From a checkpoint of a small image classifier: 90422 training examples.
Rows from block 5, named by matrix and row number. Each number is 128 + 24 x the weight over its row's rms, rounded and kept within 0 to 255. All counts start at 0. Numbers have three digits each.
# convs0: reduce pointwise conv (model.blocks.5.convs.0.weight, 168x336x1x1), inputs 0-67
convs0.0:141125162155145147129140178153133135164124121078116137166105118095126131125126122129071134145142124105136136130151098094140174104145112093143123126131107177136106081151128145096108115179151135137146158121
convs0.1:181122131151158118108183100102102136137110075129075107145116115089100123150150106094160121152148092129119112143105138118129116152117138130130152126121158139131108095112138143145102086154148142111140091143
convs0.2:130102131142146151101117116116101062099113105137158124103131130141187104160125095135154146126089115149137114086117139123176136116140116136101106132106133116199136136134103114166122145150133131141105142108
convs0.3:130123127121163152133121157108152191087157128138137133136115177136143133165146081122093153125128138168116118162133130126098156134127108095124107124114136130126161107139189085137100143152181124136068125145
convs0.4:142091144117161095102170116114153111135152122076126115124103097093111159128127132141120103128107132107143108137108130121122110127172128100120065089116141159130106111143123165115117110124119111137123112103
convs0.5:146104136164123157129112071119123140114147129147114143122127168159100108144101126136073113159130169085162155128137092151103108127086131125150082132107153131121136135140139111141122123148139089110108150113
convs0.6:140130080154141124152105129109126126089140124117125101122124156145134145111093145080128133114107145108112135116144126144138131114098082108107175137168089123131117121102106126149113133161127128152102146115
convs0.7:164148116107115159124107110095104163143162137131087147146153132127135143142106096157104119104088137141091175103149056120146149098140116132102137147156068112128104145167127146120168125154145135083137156160
convs0.8:148097132135109137123114122106127135098124137120155091148145125178128114154141094088148111171139100101106185153110133104153135111087112138090119132167144172129113162134149164121115128134168101142138145106
convs0.9:098125130123134140115096131082124084125098124120135103154109126101120142112103097106097108132149138125124120134140095110138081143090129099102076168194111118165115082100106154120146138144135117135119115134
convs0.10:110131141130124105142121140141114152137150114130107128166103131148124128133113130160139137128078135153130133122102140154146120080146174128108110093140078137133102171124133134137141160140132152120129159118
convs0.11:112141156081137135108100104163111077090124188145145112139110126142135144092122138164112155147101132090161114093164101116159077131121185114119102162115095107138161084115102167110147140131105076097130088118
convs0.12:131095166149122135110105125118067108126137149134114137147086150110108073111137134129113092136121137128143115130112156172115169143085107098142131152109135143142131074105114120121132126143132144140092155138
convs0.13:149139108159111132099119141132107181165120118098132185119120089168126111077117106121106115149141122157137149116159068104195143111152120086142126121128118124170128136172116132175176130135097149121092125113
convs0.14:128113115077102117132107105148109113112158138120141123126094122137091175172133097104115135116123115110106139136130110094073155147127161107148158129119115130136106130162104112168160101139114171181113129138
convs0.15:122109131144144137123114093136118108125137126150140125132135109113147102137124148145139134153158120139121150136137118118142089105137127131122135122154060096105148126153132142149100134080151102133103080112
convs0.16:159140128133130130142154146123145082103143142125116122090142123127138135153126144115157158145146133123150125130139107111140098113118154143153136118120155155112124129137128152090133117110120100167132138105
convs0.17:127123136174137164142111121190150159161114172098131115139125129106133096137073153116099103202142126176134148144120145166110111125098113158155114159116128129121097141113108163117117152109126109134155138112
convs0.18:116120146114145123126123157125149107120149144136125147112110150130091163099149136137147115161158108153094135143120141099126107141145147158115128132141119153170112170152133106152124115125133115139115159103
convs0.19:109083109146132113153105115097074092148097108145110102133142131115112105106102160174129159142109122109135117139172122163156100135128133135125129114099120098080134144175127124108157113113108080120108086157
convs0.20:133086130109172117105155077135089135160108116117128137122159140109106112154144113120148122152117104103150158116153079137142084137129086157083107092116132124151145162153116164136130164154134120082088187139
convs0.21:138118122197133117133128141118122092156108099136149153120094091106174105129125114158177154160112128171139118160125154140092120169125109135095120094141083105097178115086113132127080111147125123153089088132
convs0.22:121111107131159105158135143164097092113120128113133158115099076126165139137159147167127124081137137135124105142127106148136166112148083151117182133167126091130159109130116107132107172102133100115127104105
convs0.23:132153129102136122138133088131164055151107146143117132125155123132121141118100167114116113160171119155140154116123111116096187117104120159151140135162124149139113102149087116122130069121152113100121155100
convs0.24:110074117115143071100104151120114108128172111086116138119103147124156114191111051144135120157100104147102076164143123107138111127149148119137111115117119130059126127092066136077109094121123173127125132168
convs0.25:155125140128165127126130131126117091124106103111153105158114080087107170166134097129122108148096135156089115091149159120112131142097101143110154124145151112132156108084127127110104122160101119188115152086
convs0.26:115121164121083163135100103121111129190102121151159128156176118119120121130147125152149121098142127088180128144120072153140088150113120153149161118132141149161163153121097185107112090145107076087106177070
convs0.27:088132117193097155091120161094125088135155172151190132136099132140167095148120132107145128111140123114109152137129119115119105112109123118144134141132090127127146142116134126089114121155142131108100117148
convs0.28:139085122168124125131164150135162152104091127153137129140141128147119139108173142138124120112132127125105116116133089149134126083149162103154127123160110117102133105158100117123123132103123113144200110127
convs0.29:148103094129114101152144126090126125122133130108101097129123142149157116139132093114134129077174158147145102151141134136149088129113124116148110132125127100116120103154086134174126126123133066144155117102
convs0.30:154123118159115081122151170123143101103115128142130159106169112104109087103137173104093068129120150144116108130111113144117133113154112118125107082159096113155135107140083119120150117124131098113157146125
convs0.31:125141105099114145110118157158104096102125142106136139088130127149155142117089107116126138115081121097130144116131141096143134111132128110156153129121077146126136132138140108108107092131160102144086094162
convs0.32:138098130075154099129130103133194148113104158126133122132127119093122101139116096159108126134122114123133129095114098170133204125130114092139119098167111098092162143166101105104139100120153098122129100122
convs0.33:146168120125102112178154137165117123129160113130153153104103096134099117096118114103092096096133116115106134124110171103129179145125056095144152137130140118123129102137124167117135157164099136103143093121
convs0.34:124129145112135129156103117152158111122144091136117107119146115147135132105121125150133118113152129092128161142159108142131163105149131128114117109099155128111135100099118140117129105127114146111122156151
convs0.35:097121125116144125121155123164112054139127136149135114137133126086088144145121145111167150138174100106123113089126126167165122097113092115118137156167152101117150120138145143110129146092162112074152153130
convs0.36:158095121156102098150180141141122154133105098138088136130110093110123173125102101156126153131135136108132150120153129088103111124169123165159100074123092123127121133130118159105151131134164151142144107134
convs0.37:138187200135161111196158122151106129084164100062117116163149096070151173095132118148154150142175128162137135130123078161158151107140141118159140159162133133175153144100115154107124089189120126121117143111
convs0.38:142143151160127114130160066114105101156135148109126118126125089109151109163090129139109108138139136147121136162138111120112153121143104143128128129076122112149161122133106148101122129143143120157141117147
convs0.39:110135081101152106141143099125127146166148123115091178134099113151123094151118144135188116101136113130094153120108138141107104139112103166145095151127123137101099159111153119137132084139141142112159150138
convs0.40:154138130130110152121077122101110112120176107128107133125162141143131149168082151148102118124170131134109110147104125151124130102119146129112094122114147106154100139121092149135097141117146068092083140091
convs0.41:099128113154120176102174136097173147113133132170141107138154125121159126102120171127109114090130114108125125157167095140114154103134123134175150160124136106147129133120114105112136169114103103187116123128
convs0.42:127128118084096086122085135151122121142122111134121188159120125129131135156188107075141104158121165110151117133130116110114131137137089126100140103089145127087126120132155112112097096147119138135129152109
convs0.43:172126123158129153154136137162139122148118125118095109151154088093141143131180121121105123134122142144151085103141121111100138107121123055141092162168159148139099138107101165138153131144153135132173124139
convs0.44:132119116147139124117147129109164154109140132150135110162157126139098170089138139092104130085143149107132158111140076148108104114163120137182100130128125157108096167164124065131158166122117154112194130172
convs0.45:113100119138107161098144132119171107117135137097154100086115121124121117134106142131107136164138107124121106135134178147123098153138115130103129151105134119170118109120118147155130141147124149175114093084
convs0.46:108147125173129130147115086122085108123132128097153160137107132124124133143141130156109112151109122132114080122163146088143104125098105151127102137110151163122155124148082167123116104094103144153129121100
convs0.47:125129162139118146149126131145125119099121150101103082152085100189146104115117128128133110172103142122129159119143142147110067121120175139136110119093113149132192116140144137138106189118151142148116115135
convs0.48:156152150093137118147160160076158161115149110142179152133096134098147124112110168184094136134150143111165089150122162161152095128108104190122174106141134135120143090102141141136147079104147096153119121118
convs0.49:108090131133132129137132112198113130109105119132120158127150099102115133131190107142148121103147118142096121084131120159137095184103137153093141134135123121139103116113122109130088105123110110077107127102
convs0.50:160165153093140119132164127150102106107075117066142158177185122141065127121126152099115125119115147107118178143174132146145111100100146139146117113103131119150117134128133133154163129106116115096130132141
convs0.51:170120106133148130116086127163165126166094149139195122110136111127143115157100121145115090110142120116129146149142137105201119092139117121164106098131123143119126164146171150135126092106103108150135113130
convs0.52:092151115130123147137172149106127129182090134143102101162144102096143105140138123137112128092159132131114137152113147075121147130113106117091124142127103151105114183116127105083165142117073120124094109177
convs0.53:101157143116101116112090125159149111125129142094160089126123150166061135146120123115165151147130171143136119175100146129151148106117139144189125099108130108136123097113142160150139115167093115114169137137
convs0.54:128108140113140138106115105106147116128123134148143126081152138151133118103094098187139114158121183113130129150122128169119176165109148146108084131125130080131120113120095143180139145114114111090107081143
convs0.55:113134123172152112144138126175147136141159124122146148118123159102146090129113158140169133133183150103157157123110162181141160179122172125128131146129108106168099138119139087146179123119112137131136124129
convs0.56:094142094124091135129156114141115120088110093130116127120135134091098140097116110126150144132129156145129100149111163086149137146121120131110145125120203157115127081142138118134115107146113137148139127125
convs0.57:177124124130097115135113089113101125128140119113120141127148119129144145174134143140104129081111142106173128105106099126184135165117123116149128121122111139135096134082092117134157064154164149111133132104
convs0.58:146094119139111149102133150081108123135110136153161106118131116061195125117133128158153099094111088143146109102112142077109118142134140141139109153094104148126128140140161085143171103146127123120131158139
convs0.59:087127138116125112155112139131087154113120142132111153179067129134131177106106135128117116133123139090092133166145110119137134126128119098133136096093130107136099120096139147138112092116124175118157123122
convs0.60:166129145119134151120159115128175131135089105168132134186103108101136143088090138152148145172105137087088118120109129136138101122143109116129107121132166114130138106105113129130157123138104157171071133173
convs0.61:131114123109119096140123179064137110098119087114168143117151125136155094136094157135126111159147166130102142113161118111153112145125095128097107159138169128156092118130148149126108124092108138166113118092
convs0.62:149145091106100113109125120160108143110122121147148108155156078139091157135184126124177130124151147117084143138122156181113100139120112104101136140150129112132125169146156122088143096137112107168116103135
convs0.63:098170141137133137140118144132140164112092160118083152136127122125106144167160124142145118129132130150124106155129136133116110110109151121137153131130096143132105093137185099130139114136113156144114141134
convs0.64:110128167133126113124107121187150130130120159133164126141122149111183118094102115144150147133142159120103142165119120102073132094123117148182140135164122095109146101141123112150091137152143137113088093127
convs0.65:138111088140091109121157151144153137142130105132145140147092129111119127136165117148080137140159121121132166090170141138119135146164153174134091170125149090122067122117130148105107079130090128128137123131
convs0.66:105154142136135136145151124132144169104135180124124145129108148132113098101150134133131078153116142154135084132116090143113138158165128136174122142121174114090085113088125131118099100083123144131163085125
convs0.67:123152124129131108126131128103133135109124143112117112128149115134144106167187151108146132137101111169118148118099095139143118122127184135101197101114121161143101149131152145154099116108082097113153146106
convs0.68:130173133146111081155168115139158115152119145104140087125091162098159112147122147105106105128103110131100136134136117121177099086121137131123129154146116112128093121111191150149124153141131165132101168153
convs0.69:156164124107100095111162177133193092116130129160145091121144132125116128117125155138149115137068150169114143088103141132142138153108120097113137126131138107077158135098163170102130129146092167137140123150
convs0.70:136160107158079122127106147110156104109140125143144139163117151077135098133110123187145139162133111095110131114142098134149106132135112106157097094164119095079153108109148094138127115064172142095158121120
convs0.71:082133139096096133127098135154125136124092116183177155132117113092154137143176117106137128132118122094111188116117090138124101145142132124167131140138147126102129117119112145128123074107176144109089185109
convs0.72:164141104117102114121135180136164117104116136173121171126165137148113136158114151139142173175137147137147138127136144103159100140103167108107146117134156144109104173109096144080106100131135105119093082082
convs0.73:123178125106161148113099151130128127115138124146108109100117110140095144114120145171099128177131108126096187160129146145150086146136140087155151170112138119099054056119103145115095114148097185138172111175
convs0.74:134094123117118143133134109126167179128096147142149122155157070107127157127124153087112126059163150105116121141139130136157156134139083154151115165132121142116134105129184071117120135095120150160134136135
convs0.75:118161121106143131119138129185117172150186092111148127123099141115143112147154131110123158118152117101135113130135110110130123153155157102126154134159138127085137109107115147131139114099164158117143111178
convs0.76:107155132111118167112146117122135118089121146110098130153101093122136130116144120110128120113130081134151122170104151144113154113145124161113116167166149159096114128135107110125155111124156125117108188179
convs0.77:156103074114172123143136160108149096088116144078162135142118163182098112135122107153110155153145107142119153154130146137089120128081162106130148153143157116134105128109107160128125157107138179137142121113
convs0.78:156138091105150099101125162122115105144144125111141148137104125110165122130077159153121132145136119121158095120138116119139153128133121123163116118173139093121093149120131166116174142148184128138128154136
convs0.79:112144114141090134107131126098144135098103079144130136172173161132149138148101124142107141134129135116141095118127146150163124174138141123174124114125165183169143092130133129129127138132102113158091109084
convs0.80:133117145121150160139130114124094114157113155126102110120133125114138137171140135159145149145122142108145154105129108123122118101128117137140138123146126125133108123103130143131180131130105124125123114122
convs0.81:085173155113157108122153125093084120130143132168120134147124163123149116130116173101112115158142133132134100110109088152142129129088110105114155162142141094120117132122159114118106145138155180145103133088
convs0.82:115168132171145140087108128138164123106164123116125082117113159148134103127069152151127166099174137114122105124139140149083131130117162143109092150123109170156148140114118148146114102130091133102143144105
convs0.83:130115131129155111116117124135075169130103158146141131151127163138083150104106126116111151212157126130122100127201144110132156119133120118138093133152121100104097138116138103181163104152129122086146139091
convs0.84:110154137102153127103133075132093133108149164166167137115152125122180152127110171110136106096111132110146164116102103117095108107099152151087160141161097124124118129157125171118156147115178095092075131124
convs0.85:125157153110103116165126119107136080110165155103106122121132081125143142076138139151156104127123159136105106154123148094151143134085126143112094122131108115139082127087122146131138136085088107113135127152
convs0.86:110110150163116168143152176145133136164167170107132148153089127100133128129076121126115127119112098091149125148129124178142182154132097112119125129178147132175115135146115108127115083139133149124085111159
convs0.87:137090115154105164125118162100098146165110119147129110149101129143113167115138169106133123160156138130118075121098093141106088115155122122136126140144131156125155167162165107151117115117122104095128100104
convs0.88:098137104079144142134112083111148105135086148114112121157110085097153126114124185125138138091106118082164100085155121131071098124109145052091083144134117128180119146135138172116162108092140130153120137115
convs0.89:172134122164090115145141130111193140139130170127119150132103172122154118142143124090136067149111138083135127130137120085144129146150145147128148104102140117167129080091146138141138098152119139137155176129
convs0.90:133129157110139148112142128094099147157129137122118107130122134128126095155135108105086168116103121143132174143122118123146090105162146129129142155111102176134155171112125108119146142132096104120147092128
convs0.91:108126143114118181131148156129121088125144136131129163159114148112117129152096112176162130136110138117094070130114127129147136138147098154129149138138155142148094132135118110117148139129118115111151115169
convs0.92:117131147120121134101136086126111118160149121105136115107136116084124111168121174132142105146074134109094130126132113111127108119109141096131086132133107085098156120156108155124155108146121151118106146112
convs0.93:122138156108116159142135134072127123110077146141125138161128108103137167114107091086112107143146162122105130138117136171118133169109124152132133112158120128111155148160154178099098112099143163119073120141
convs0.94:129114087137135124186106185142136162126128142134117124112090142120153133162146104127087140158118152158113104086130151158104126105134149127149150112154148105128109097171140086083110116102149142111127136127
convs0.95:125116126134084160149154160085126113139121125103107092192148146127136132118121126133179153146125126141103085177118138134121147121120156144112139153102098117102151158102077145128123124150134126125136125171
convs0.96:180150127112161161124122126081063118162133124107137159102160109111163102132102128117129117121130101123105141121122130105123128152166111157103107126109132155137150130136121136078115108156138101129190126156
convs0.97:147130129140150106139103120130116128129142144084106132147119115123128131146117126094082182079114129194152102139122129108147116116147154099181179127131109120150132151129111143162112123110121103128138117142
convs0.98:142100150130105108114105127102143156132129122136125107139147119086130151097120160137127133117097135200125120110153128136145173121114179133124134168109133144184120128105134110095130140149129142117127140117
convs0.99:120133129127118166131104083157142083082101127102086116163128152146111140124113126130094124093103110135154120152127099104137102098117167146143098116172143110112145103076072131155142125099110134134162124123
convs0.100:140159162110170178121163129108142152124126163093148166078146112133127160105141142123135113132117146150140116123140160140140102075119084132182127122153085093114171164144146142149157187140101136181141138095
convs0.101:143086124118111137132111123072110113085160129140083131109165142143122100143128104108172092132127100128064126146127120102139133147133134126158116134100126123121191124126159152160132125105118132152125152077
convs0.102:112139115153127104097132119127124198119135124165137149154142121159160133118123131111109155133138136145178143139107110099142121111138141135097111159164120144129124192121143085122121120128124122134111115135
convs0.103:099103123155130100097104123129170127153136101143090138147116078190122106135192121118080150146124086151112126100124116132156181099109126130124159136154104147152162185079135132129121160103120105094147127103
convs0.104:093116077128143149165100125153159177098102139195125128100144152157115146181132123144145147131122140153137104118114163139143125118090122110118150117122169094096150109171180156151085110104123145116087101136
convs0.105:145126143124116117123153168117149136140132107156145122140094070103175147124160135153130125136148099113153115164149084131105172166147143140171133142176134150158137139130078139130111132173146130104118128143
convs0.106:127130093122122186096126146123136096150124129128116085176126143120072101096127143149132109148140122122121130122150108112123155142154153131120105157115139131118137130113144075144148125140138112154102135117
convs0.107:104126125149118132136164116144098115105121109082135133083163140144125107143114163164115125102108130141104119129152124127123097152115081094080085185104148116143153082114098108116171129108117133116131054128
convs0.108:168141121097130124119088169175104106122123123094148141114136109147119095101088174135164116108179113091094126143101142106068122131086107096127179119152131114112162134124142119132120151127137129120115124106
convs0.109:116157112111128140180121131160132129124156112080135154165135090125097091169077142123136122106106128125075118069104149086127153090115131183133164130138163091112108119131114163108140173120150128133133108115
convs0.110:118098109119072115132112123160119111109148124150093148151158152140148171126146108107140128159181107110160102120135154153122150120148134085109146129168047115122099087137127150153155130110110068128133105117
convs0.111:166202117142139114098129108104138110135137097145105134196075116111176139132120111108122202119141141114104088130142144140154186114120093145170127155164152099106118151119161112121142134104112140126085150137
convs0.112:122174127156114140128105124124115108149106140119141090128095126097106178116101147088109131128122111144104102078180083158118129165139069133146124133132189131155128136163094118120145146094124136107080154105
convs0.113:148145149119126155135185110121132174145126146160125152127129178137130117115111167162113108069123115108138093101075125150156114171142120127103096126144136142123121166123153127140121151108135128149159128150
convs0.114:127112085159151096123166125131111171105158113195140134109126118145110126101144117102171135109151110154110133124151172162144133195156104132119108116090139070117151129154129112132115110117166135119128119134
convs0.115:082132120142088182122154132093127174132102118106152131142138206125146119144159181106186142123115111150105106184158098139147136113133179133109120148126102122175154105082130100098126160170114153144086092100
convs0.116:101130156096143142135101130117160147166097127169128124156150151114118088148146140166122146111078137156134154117115121140134180126129134121117143164113148119111143154151130140138162105166121095165119141134
convs0.117:135130132161123164110114111079121103085126114124142078125139113144152147181120136139127094115134131092118102126116137084098113131110110156101141121141166138166143141125143142095112099159125138115144155119
convs0.118:140112125109124115110133122094113124156137122128172127127112129123121161121141134108141133118153094080090102117144101122161148118073104134091154131096103108091130120101134086139068102142127101126132134129
convs0.119:107116133157109141093170163108153053154095077155130128103116132129108145160115144143100153112112153152128072142105111092130144166118156183141128163136172140155100151107157122177131121121144113131096162110
convs0.120:140108114155099090131134123141120089113113125110159120143087105136089139123128149141107126163140135120121175093126110162134111112091148135141136131156115092124179135105108123127108145138165151090139135133
convs0.121:138115086124119115094132122134161161110154136075153121084127106144120105141119163156132100161107114112149170113138105090138110164105124103126176156128145140140167139108141132133090114151140133141132134132
convs0.122:108121090082111133138083108111119126142107205112128141158151154101140091127121166114147146155156120113132153181157105153105076131137131153122115097170111100155131136106128148153106156119123119158128163109
convs0.123:135104169149106125137138166104108120129125146155167120125141148161160114114153116104139077149123095146131103115089100125117133110087077130086131146123119130111139099109122171102146130086137087142149140148
convs0.124:138112124126143146118128133145105135135136128117127104188133092143129136101159118166138172106143218099112122134136087137113139127104115071122155132118133159103114111136127165135109105092155111141085153123
convs0.125:120187127105120127133117099174109185148106129143111104140131134117118139135183139090103085105144117128144108110155147090103104132130100129129165098109097151147147173127143101119123121141096152123146137169
convs0.126:117123126161142155162173106141115149117090151106114126122163191130164172143101141152136131128117121120127127164125084137143128137120112145149128200164117156107150130135159100058175136143107114146118142115
convs0.127:131131176135126134135141099119126159165124153103125148215191146155110137143094134135119085116102137120147113118110140128113154176072146114125135169187118098117148086150121142132069107089136125142130068125
convs0.128:163136088100135116165159114108196161109127147086130142126126118141104142173144124160124127095097128125130123107108115107095123139116074095130125145151102116097107111092161093105112108138120141085123091121
convs0.129:114117139140143082159114135129103101118151098140101140143138147103090178125127160107134116092110140126108110116127143158099126112122159102110146120114143181151119180121120138152136106137163107129119125112
convs0.130:101129136152146131129160117159162168104120127130151190165151152173146098166145101136144119119085121143123128121124121073140120147111139136156111154107104157086141111176121160088140205099154096118123153130
convs0.131:152137134163162135105126137134139131086167132131137135163155147110156139156111097119093149084089111139133111144119119129141153135154057123102147130140122170125156186155136121145127107091134112073085122138
convs0.132:083119130119134128114149108066101120148086159115134098143108130125164123108096118097138108127114126154110110100111095150099128132098133126093156121134140150138123132164156122107094100136092128129166130063
convs0.133:147134183118134183098130189131137094139081127157118116133144167142114157137100087122145141124136105142115136114104131120135117138110109141150163146155148144131142134143145103123108133123113143134108130135
convs0.134:120110096141116117175152126111131120128137122146121131121158101157088148150092080118146116171100108098124147113111123132144129149074119203153084142111167137125157079104137186111117145147150144098125190108
convs0.135:119102110154162141102124064122094111119117106123159107125098125186136127128146136114125106148110113152120144149129087116107111122104123123142182116154174129116133114089123096077102165069129111147128136110
convs0.136:155139145108137145126134099087151181142074172154134137132130106153167123105114137149099117126106102140123112118167114121109120158130144157141146138146140105111103104165171153126143132145132145121121070110
convs0.137:141103147117115115095132125141123117097148145129154101113117110150138113131099115152112087143174159140135119136148093120138166144119116159173106129125113158114120167099154140131101149126131095148128137124
convs0.138:186139173151105130108150103134170130110112092091120149113128135108125141128100128128147157104062152130101142130143137115131137128148108127110144106168125164115101133100100176125120136110160127163110109156
convs0.139:109125119124135155114144136092145086124136138165154145108151106103175131155150126101153150193129132126150124118109119173154117131165108098106082119112137146138131147137140090127109130112135148142096159138
convs0.140:153146118136159135130135101112127100116122157124122099128133138149175175100124136074146132154123137162147135127108112123126098133122129142143133137147105099130183146112103140160107127163139118123121097093
convs0.141:112138108099081082118147125162133119109100137127101126096116110114118107139129129099141092134112077142130077186097110122132119107143122131090104118126167106129122104094109149078131185127146178110165148168
convs0.142:150138127120130104156129092109111205112201102144147132133156076153089136123157154104139108091116158106126121124124103150176093165133109136105152150167127137116123161132113080152128132114168118123109061068
convs0.143:116060115117155115113137112109121100135138107145128125142118165098180137144121172117089101138109152110120121127132116133115129164149122097097143103122103154104129153131092146113126134162131093134128121166
convs0.144:152156111134138130119114154140155113148152126134108128122178128165149159102100141118099112106142133088139116131128131107119132122151121096123095102161080152119100146108122121114127113109134155115132143125
convs0.145:118099097162122104127135125150150109106134156091169138130134112119138131145096150151122136114105128155142131166083146106156174117127159139087072158120141119110080114118145132088144141123167143143129141102
convs0.146:123130135092074121108155126123118112143104082135142087132140117158097115171089131155173145062096076089150151158166095159161122117123161135148129132170091134146119121093140168112141121174112085064124133135
convs0.147:145112113132126142134151127174130114112097135107104130119108140110146105126114107123146123142109122094100121134132110165130121154085133144137131152165117130142135139197119110094119138120154147169117142123
convs0.148:144158102101130098137142104175133149133138104093125162089089119131104122143115121086149150087114123131105112105132084125157095117163162133123139089065111114078157127106117121153130110138144136181124115124
convs0.149:103140134130172103182108149101128132120105127145111128093120149080136101113097105103138109139126149133138144165115108107092141143141146068123167165146125151082123163140090126108160089141120126122120137134
convs0.150:105143118145149136117115139118145149117140152186103147139142134137125109104125098152148120152128102094135126128093153152133110157117168110145131196133152145124137114155134149131140140103101110144122108115
convs0.151:115132119124109149135114143122138119133146123111114143107131155071133129145137121134148148138147148075114130140109113118182154139111145113171151140094083121115134127107137126151126123116093142160151092082
convs0.152:134117117169112123125140093132106108140149140120136069139138129160166123144108137145094103118119130108191136144120137129144127099115144108127093152110123109119140115124144106096128096071151112089147128129
convs0.153:124120130139134120146123125142124140125132147138144117133128154188083159111170142089109120133150139140136117134088099112110158125124097113140138148130173136155101097103127131141121117106114102118128091107
convs0.154:136146090151135132106153134198100115122142122110101157086122172149112097100126169131134127117161130116151134138081130133085141127110107109156113153177118116141118104106132102123180129107164112129159109169
convs0.155:140088137116112133157113153095114124138139162114092133159131111150127158153122110090114114137115127147092167091114124160127101128175174103093132134193145134093169163136114109125170150139169087125126134107
convs0.156:164070185117148122081146139138073168120140124134101146106104156119159112094116096109117159119150140133100136082150135124086118118128159156171157125196147127083154180128126116134115100113113169135104088161
convs0.157:132151119148105129183135102076107175124107156116133104126110174152068143105108152099150134144122138105104091129166108158087086126172130141126145120146107149150121129141136094093097134130153133126091152146
convs0.158:161138111111154089107081115132131113141120089185101105128083120110119125047110090153135151125187140116112141123117134123137100150159134150097136138138155146107082143122139111133132131114163135171126162124
convs0.159:100097116134140093156075113105109119129117126117150143103140152078078120152136100112119118136121145109130138130123138163134142143154163119113134108075116127125132142134149139126141144144090080112095133165
convs0.160:115112134162115137120168134169100120091123058082135147133108120103173106129135147102114149147119131115180126154155135108131069130157120121120105126083124086150106127118135163127164118080103147119114104080
convs0.161:139116087117113131162121124121154152135142118083135156108142153140117153123131106163128127205157142119086167099130129142118144150188139172156130125136125186120114132161083143116125169130094108153113101133
convs0.162:116133107116112133160187100134164157122167118154181153124101134170157117163142096122153134082121133124136127178132042101072097136115144093162151156109160137119145107103090102097156160110134138128119139130
convs0.163:141155151172109086086169114148139144114123120096122169102089135127135171129095163132157167163146150114162108133128153130141127142101156155123152123111101111128113131112131118157144119106148144087075105137
convs0.164:122149156174130155102153108123136074149180118157123122121125135167150087107125125129163109125152147088127152132088105122166139147114124119103172145122132118115121077122083150133142146091157095150136113140
convs0.165:114121136113090139140119119130120105122137137175138115139167143149100152120121125137106125085127135145102110128091128139156165164160143123100143128153114156137142158123102121118173123160141064151135109123
convs0.166:167136126145173108093130118142094103115094133100142148140123126123171109160108085139133106131099095134129118114097130140122099140108069077100142109135155144154147115155135121142155098130131151118131115101
convs0.167:153130125133103119124088126135117150087126187131134113124104140142109142125130173060135105129135127088184102139183112132117139155110125125122112126132118090093145129094131138124117139129107065140153110136