config.yaml
merge_dims: true
one_sided: false
epochs: 7.4
Rows from block 7 of a small image classifier, named by matrix and row number. Rows with one number belong to one channel. Each number is 500 + 25 x the weight over its row's rms, rounded and kept within 0 to 999. All counts start at 0. Numbers have three digits each.
After each channel's rows are labels from the 100 images, of 14976, where the channel reaches its highest value: "patch colour" is the nearest of a few named colours to the mean colour under the peak; "place" is the part of the image that holds the peak. Only what is clearly more common there than usual is listed. The data: photos of plants and fungi (iNaturalist).
# convs1: grouped (4 groups) 3x3 conv (model.blocks.7.convs.1.weight, 168x42x3x3, each kernel summed), inputs within the group 0-41
# convs2: expand pointwise conv (model.blocks.7.convs.2.weight, 336x168x1x1, transposed), outputs 0-83

convs1.27:518494475521492518498488536485530544498502520496475472507487461519484554525514506493544479543541514498540491483497534550496489
convs2.27:526486480518465514567505496498531543526515525475530508441519477541489496524509482497523518544473539524514481522519509543458505502512520507495491526495469532523490482517503517478505494530478496502486547538507505497541532524522499518519478510503543494475
patch colour: pink
place: top left; bottom left

convs1.13:476515515510494487519483557458518516518513527517486492498470564443494484485495537508511460509470504514468489487491483478469476
convs2.13:493517511510539525487523513490493502510538557495511506527512494492469489523476501494506472504512461507491525514464492514517481509480543527460521452511502494498497508524497519520516491495507479463532519476539546471546484478444510483511546452504514503491
patch colour: white; pink
place: top centre; top right

convs1.26:495479452475503489507510485492467512499455529519519505460518494458452484472510473495504488435546489475494517523493526517482487
convs2.26:546533464508496497529520461473498474483486482511492531499507462508474495510524488499483518483523502454544489481504503478445495525498491510546481483516460537475468450476469486561494485486533487488506508495491526498515531530562488550503497498536455519523
patch colour: pink
place: bottom right

convs1.51:505539504487493539484461486516526532498513518482442518496433475469451511483497509495537519505475468528476507506490505500485491
convs2.51:482470468483546507470476485532493453505496539475484478486471520566486461452490476499484501560470510479527537473485498506487486468519555496547519516439536504493471509516537502510492494519496509531522498493520518508511477487516533512457506472482484500481
patch colour: white
place: top left

convs1.62:467474474525493508460503493485509537489460522472479503507480489448490531458498524503549501497519475497483545494511486448528500
convs2.62:480478542493463518475494510511524479531512475545501473461527490526486537480503465467445549495472481497501470494542556505477459515512487457489511498475528502516514523512519524484517523481457501525453488480532502502473478524446499461510497479512458499503
patch colour: pink
place: top left; top centre

convs1.74:485511476466471491481505548481487528485513491526469488534487469532526520530458476488497454459499459503477505549502493504475495
convs2.74:492519503506456507490486503497505505459486517512518525480486484524463536521499486497468499506482549474497490480456527516485509518496454536485451504521515481489476502491470527546497490489476561501487469531498512509472455510481524489501469479486506547490
patch colour: yellow; orange
place: centre

convs1.80:458491465470517476466492486537484512472477462474479489505495477471465505495462525478479510505525468516446513480483504451514505
convs2.80:504469472527485448483520475495486548488499510512514531464487494489489465514499468503504489545497506525498488491498513500507486508517478505527486508531520533493503493470486517509503554497518496493516541518488512491510497469488491466495546472502525481511
patch colour: pink
place: top centre

convs1.0:529478481518484545504502503559466506484508489471485489497496514456530479496513535481493494553513490463495473492464458462522502
convs2.0:474520529482485517465502464568495488504540493546440529482517504517534489509514495531524532507506504504503528525479554487494468487517502534487538460492493504486515465451502494488535518485488531463469531504478526457466466504510502492488544521506493484496
patch colour: pink
place: top centre

convs1.14:494481453477488501512482478502548488503488481521512467502570501476487489535522486530504547523508510494507509469458481489452485
convs2.14:534442531499516515518514485575510485514475562488555493461508513508506524474515504487511471496501513507498490498502496521495511525472454569507570496505489507483488499498546499494497509498471509537536483441544476487525477525478473474496496480521526492515
patch colour: cyan
place: top centre; top right

convs1.42:505455479534515482499487469526510512456503507519507503475485482488510495477471532487487501534549495488463503468511490432512451
convs2.42:530532492529514461519470523472504519536526494495517480491489527469435497533523457513459518532487492531537478525478489498504481553528470522457493493487478501520529467515506525510482505568497524517469500532507507507496481520504535504506501526461521536481
patch colour: green
place: centre

convs1.126:481479505467487493486482476485459505501526461518567515523538496514515478488477508539484548556515498526469492495498475488487484
convs2.126:487511515551491521505476510520526484526527535493490503504481448500477536505534507494484532511485503479500587492428492498512525495569470465497489505481532501489549562471462470496490530503516502533513501500462484503488511512543487503463509530509501512502
patch colour: green
place: centre

convs1.15:498536515528500512502503509497484513467529514488488515468464478452495578476511480505531484529516472523456506479486494462479494
convs2.15:489506476484503488482468453485500565506528487451499478497458514516532506502542463520484470510509483492512511477482486499504521482463535471489532466509504506504496479487507483492493501567505493510511528458504491515520507476514473497502506509494468443491
patch colour: pink
place: top left

convs1.135:484520512482505496465512461491477502495469512497485494476474557530496481465469546478544526493485490506453503459512506517486545
convs2.135:539499485531493497471499492511473480508472548481469528534504490518533512497470478437466513526452461494509502498507485513555479538545438529475458500506502480469488501480514481485526501497505480491490475479500503515496519496476465518517523496540530499523
patch colour: green
place: centre

convs1.61:468452493469484453488487503516504496488501523510465511478450470482479517512460537520484526487531494513454509484503485451485474
convs2.61:478493487480508479501503486493491479481486579464489493463519507512460470521558503497468540519463499514509532514506497529523455533486524490470503497528493484546501507515470573494466492535483485495453525485520487493525485522454560499526473491537517478514
patch colour: white; pink
place: top centre; top left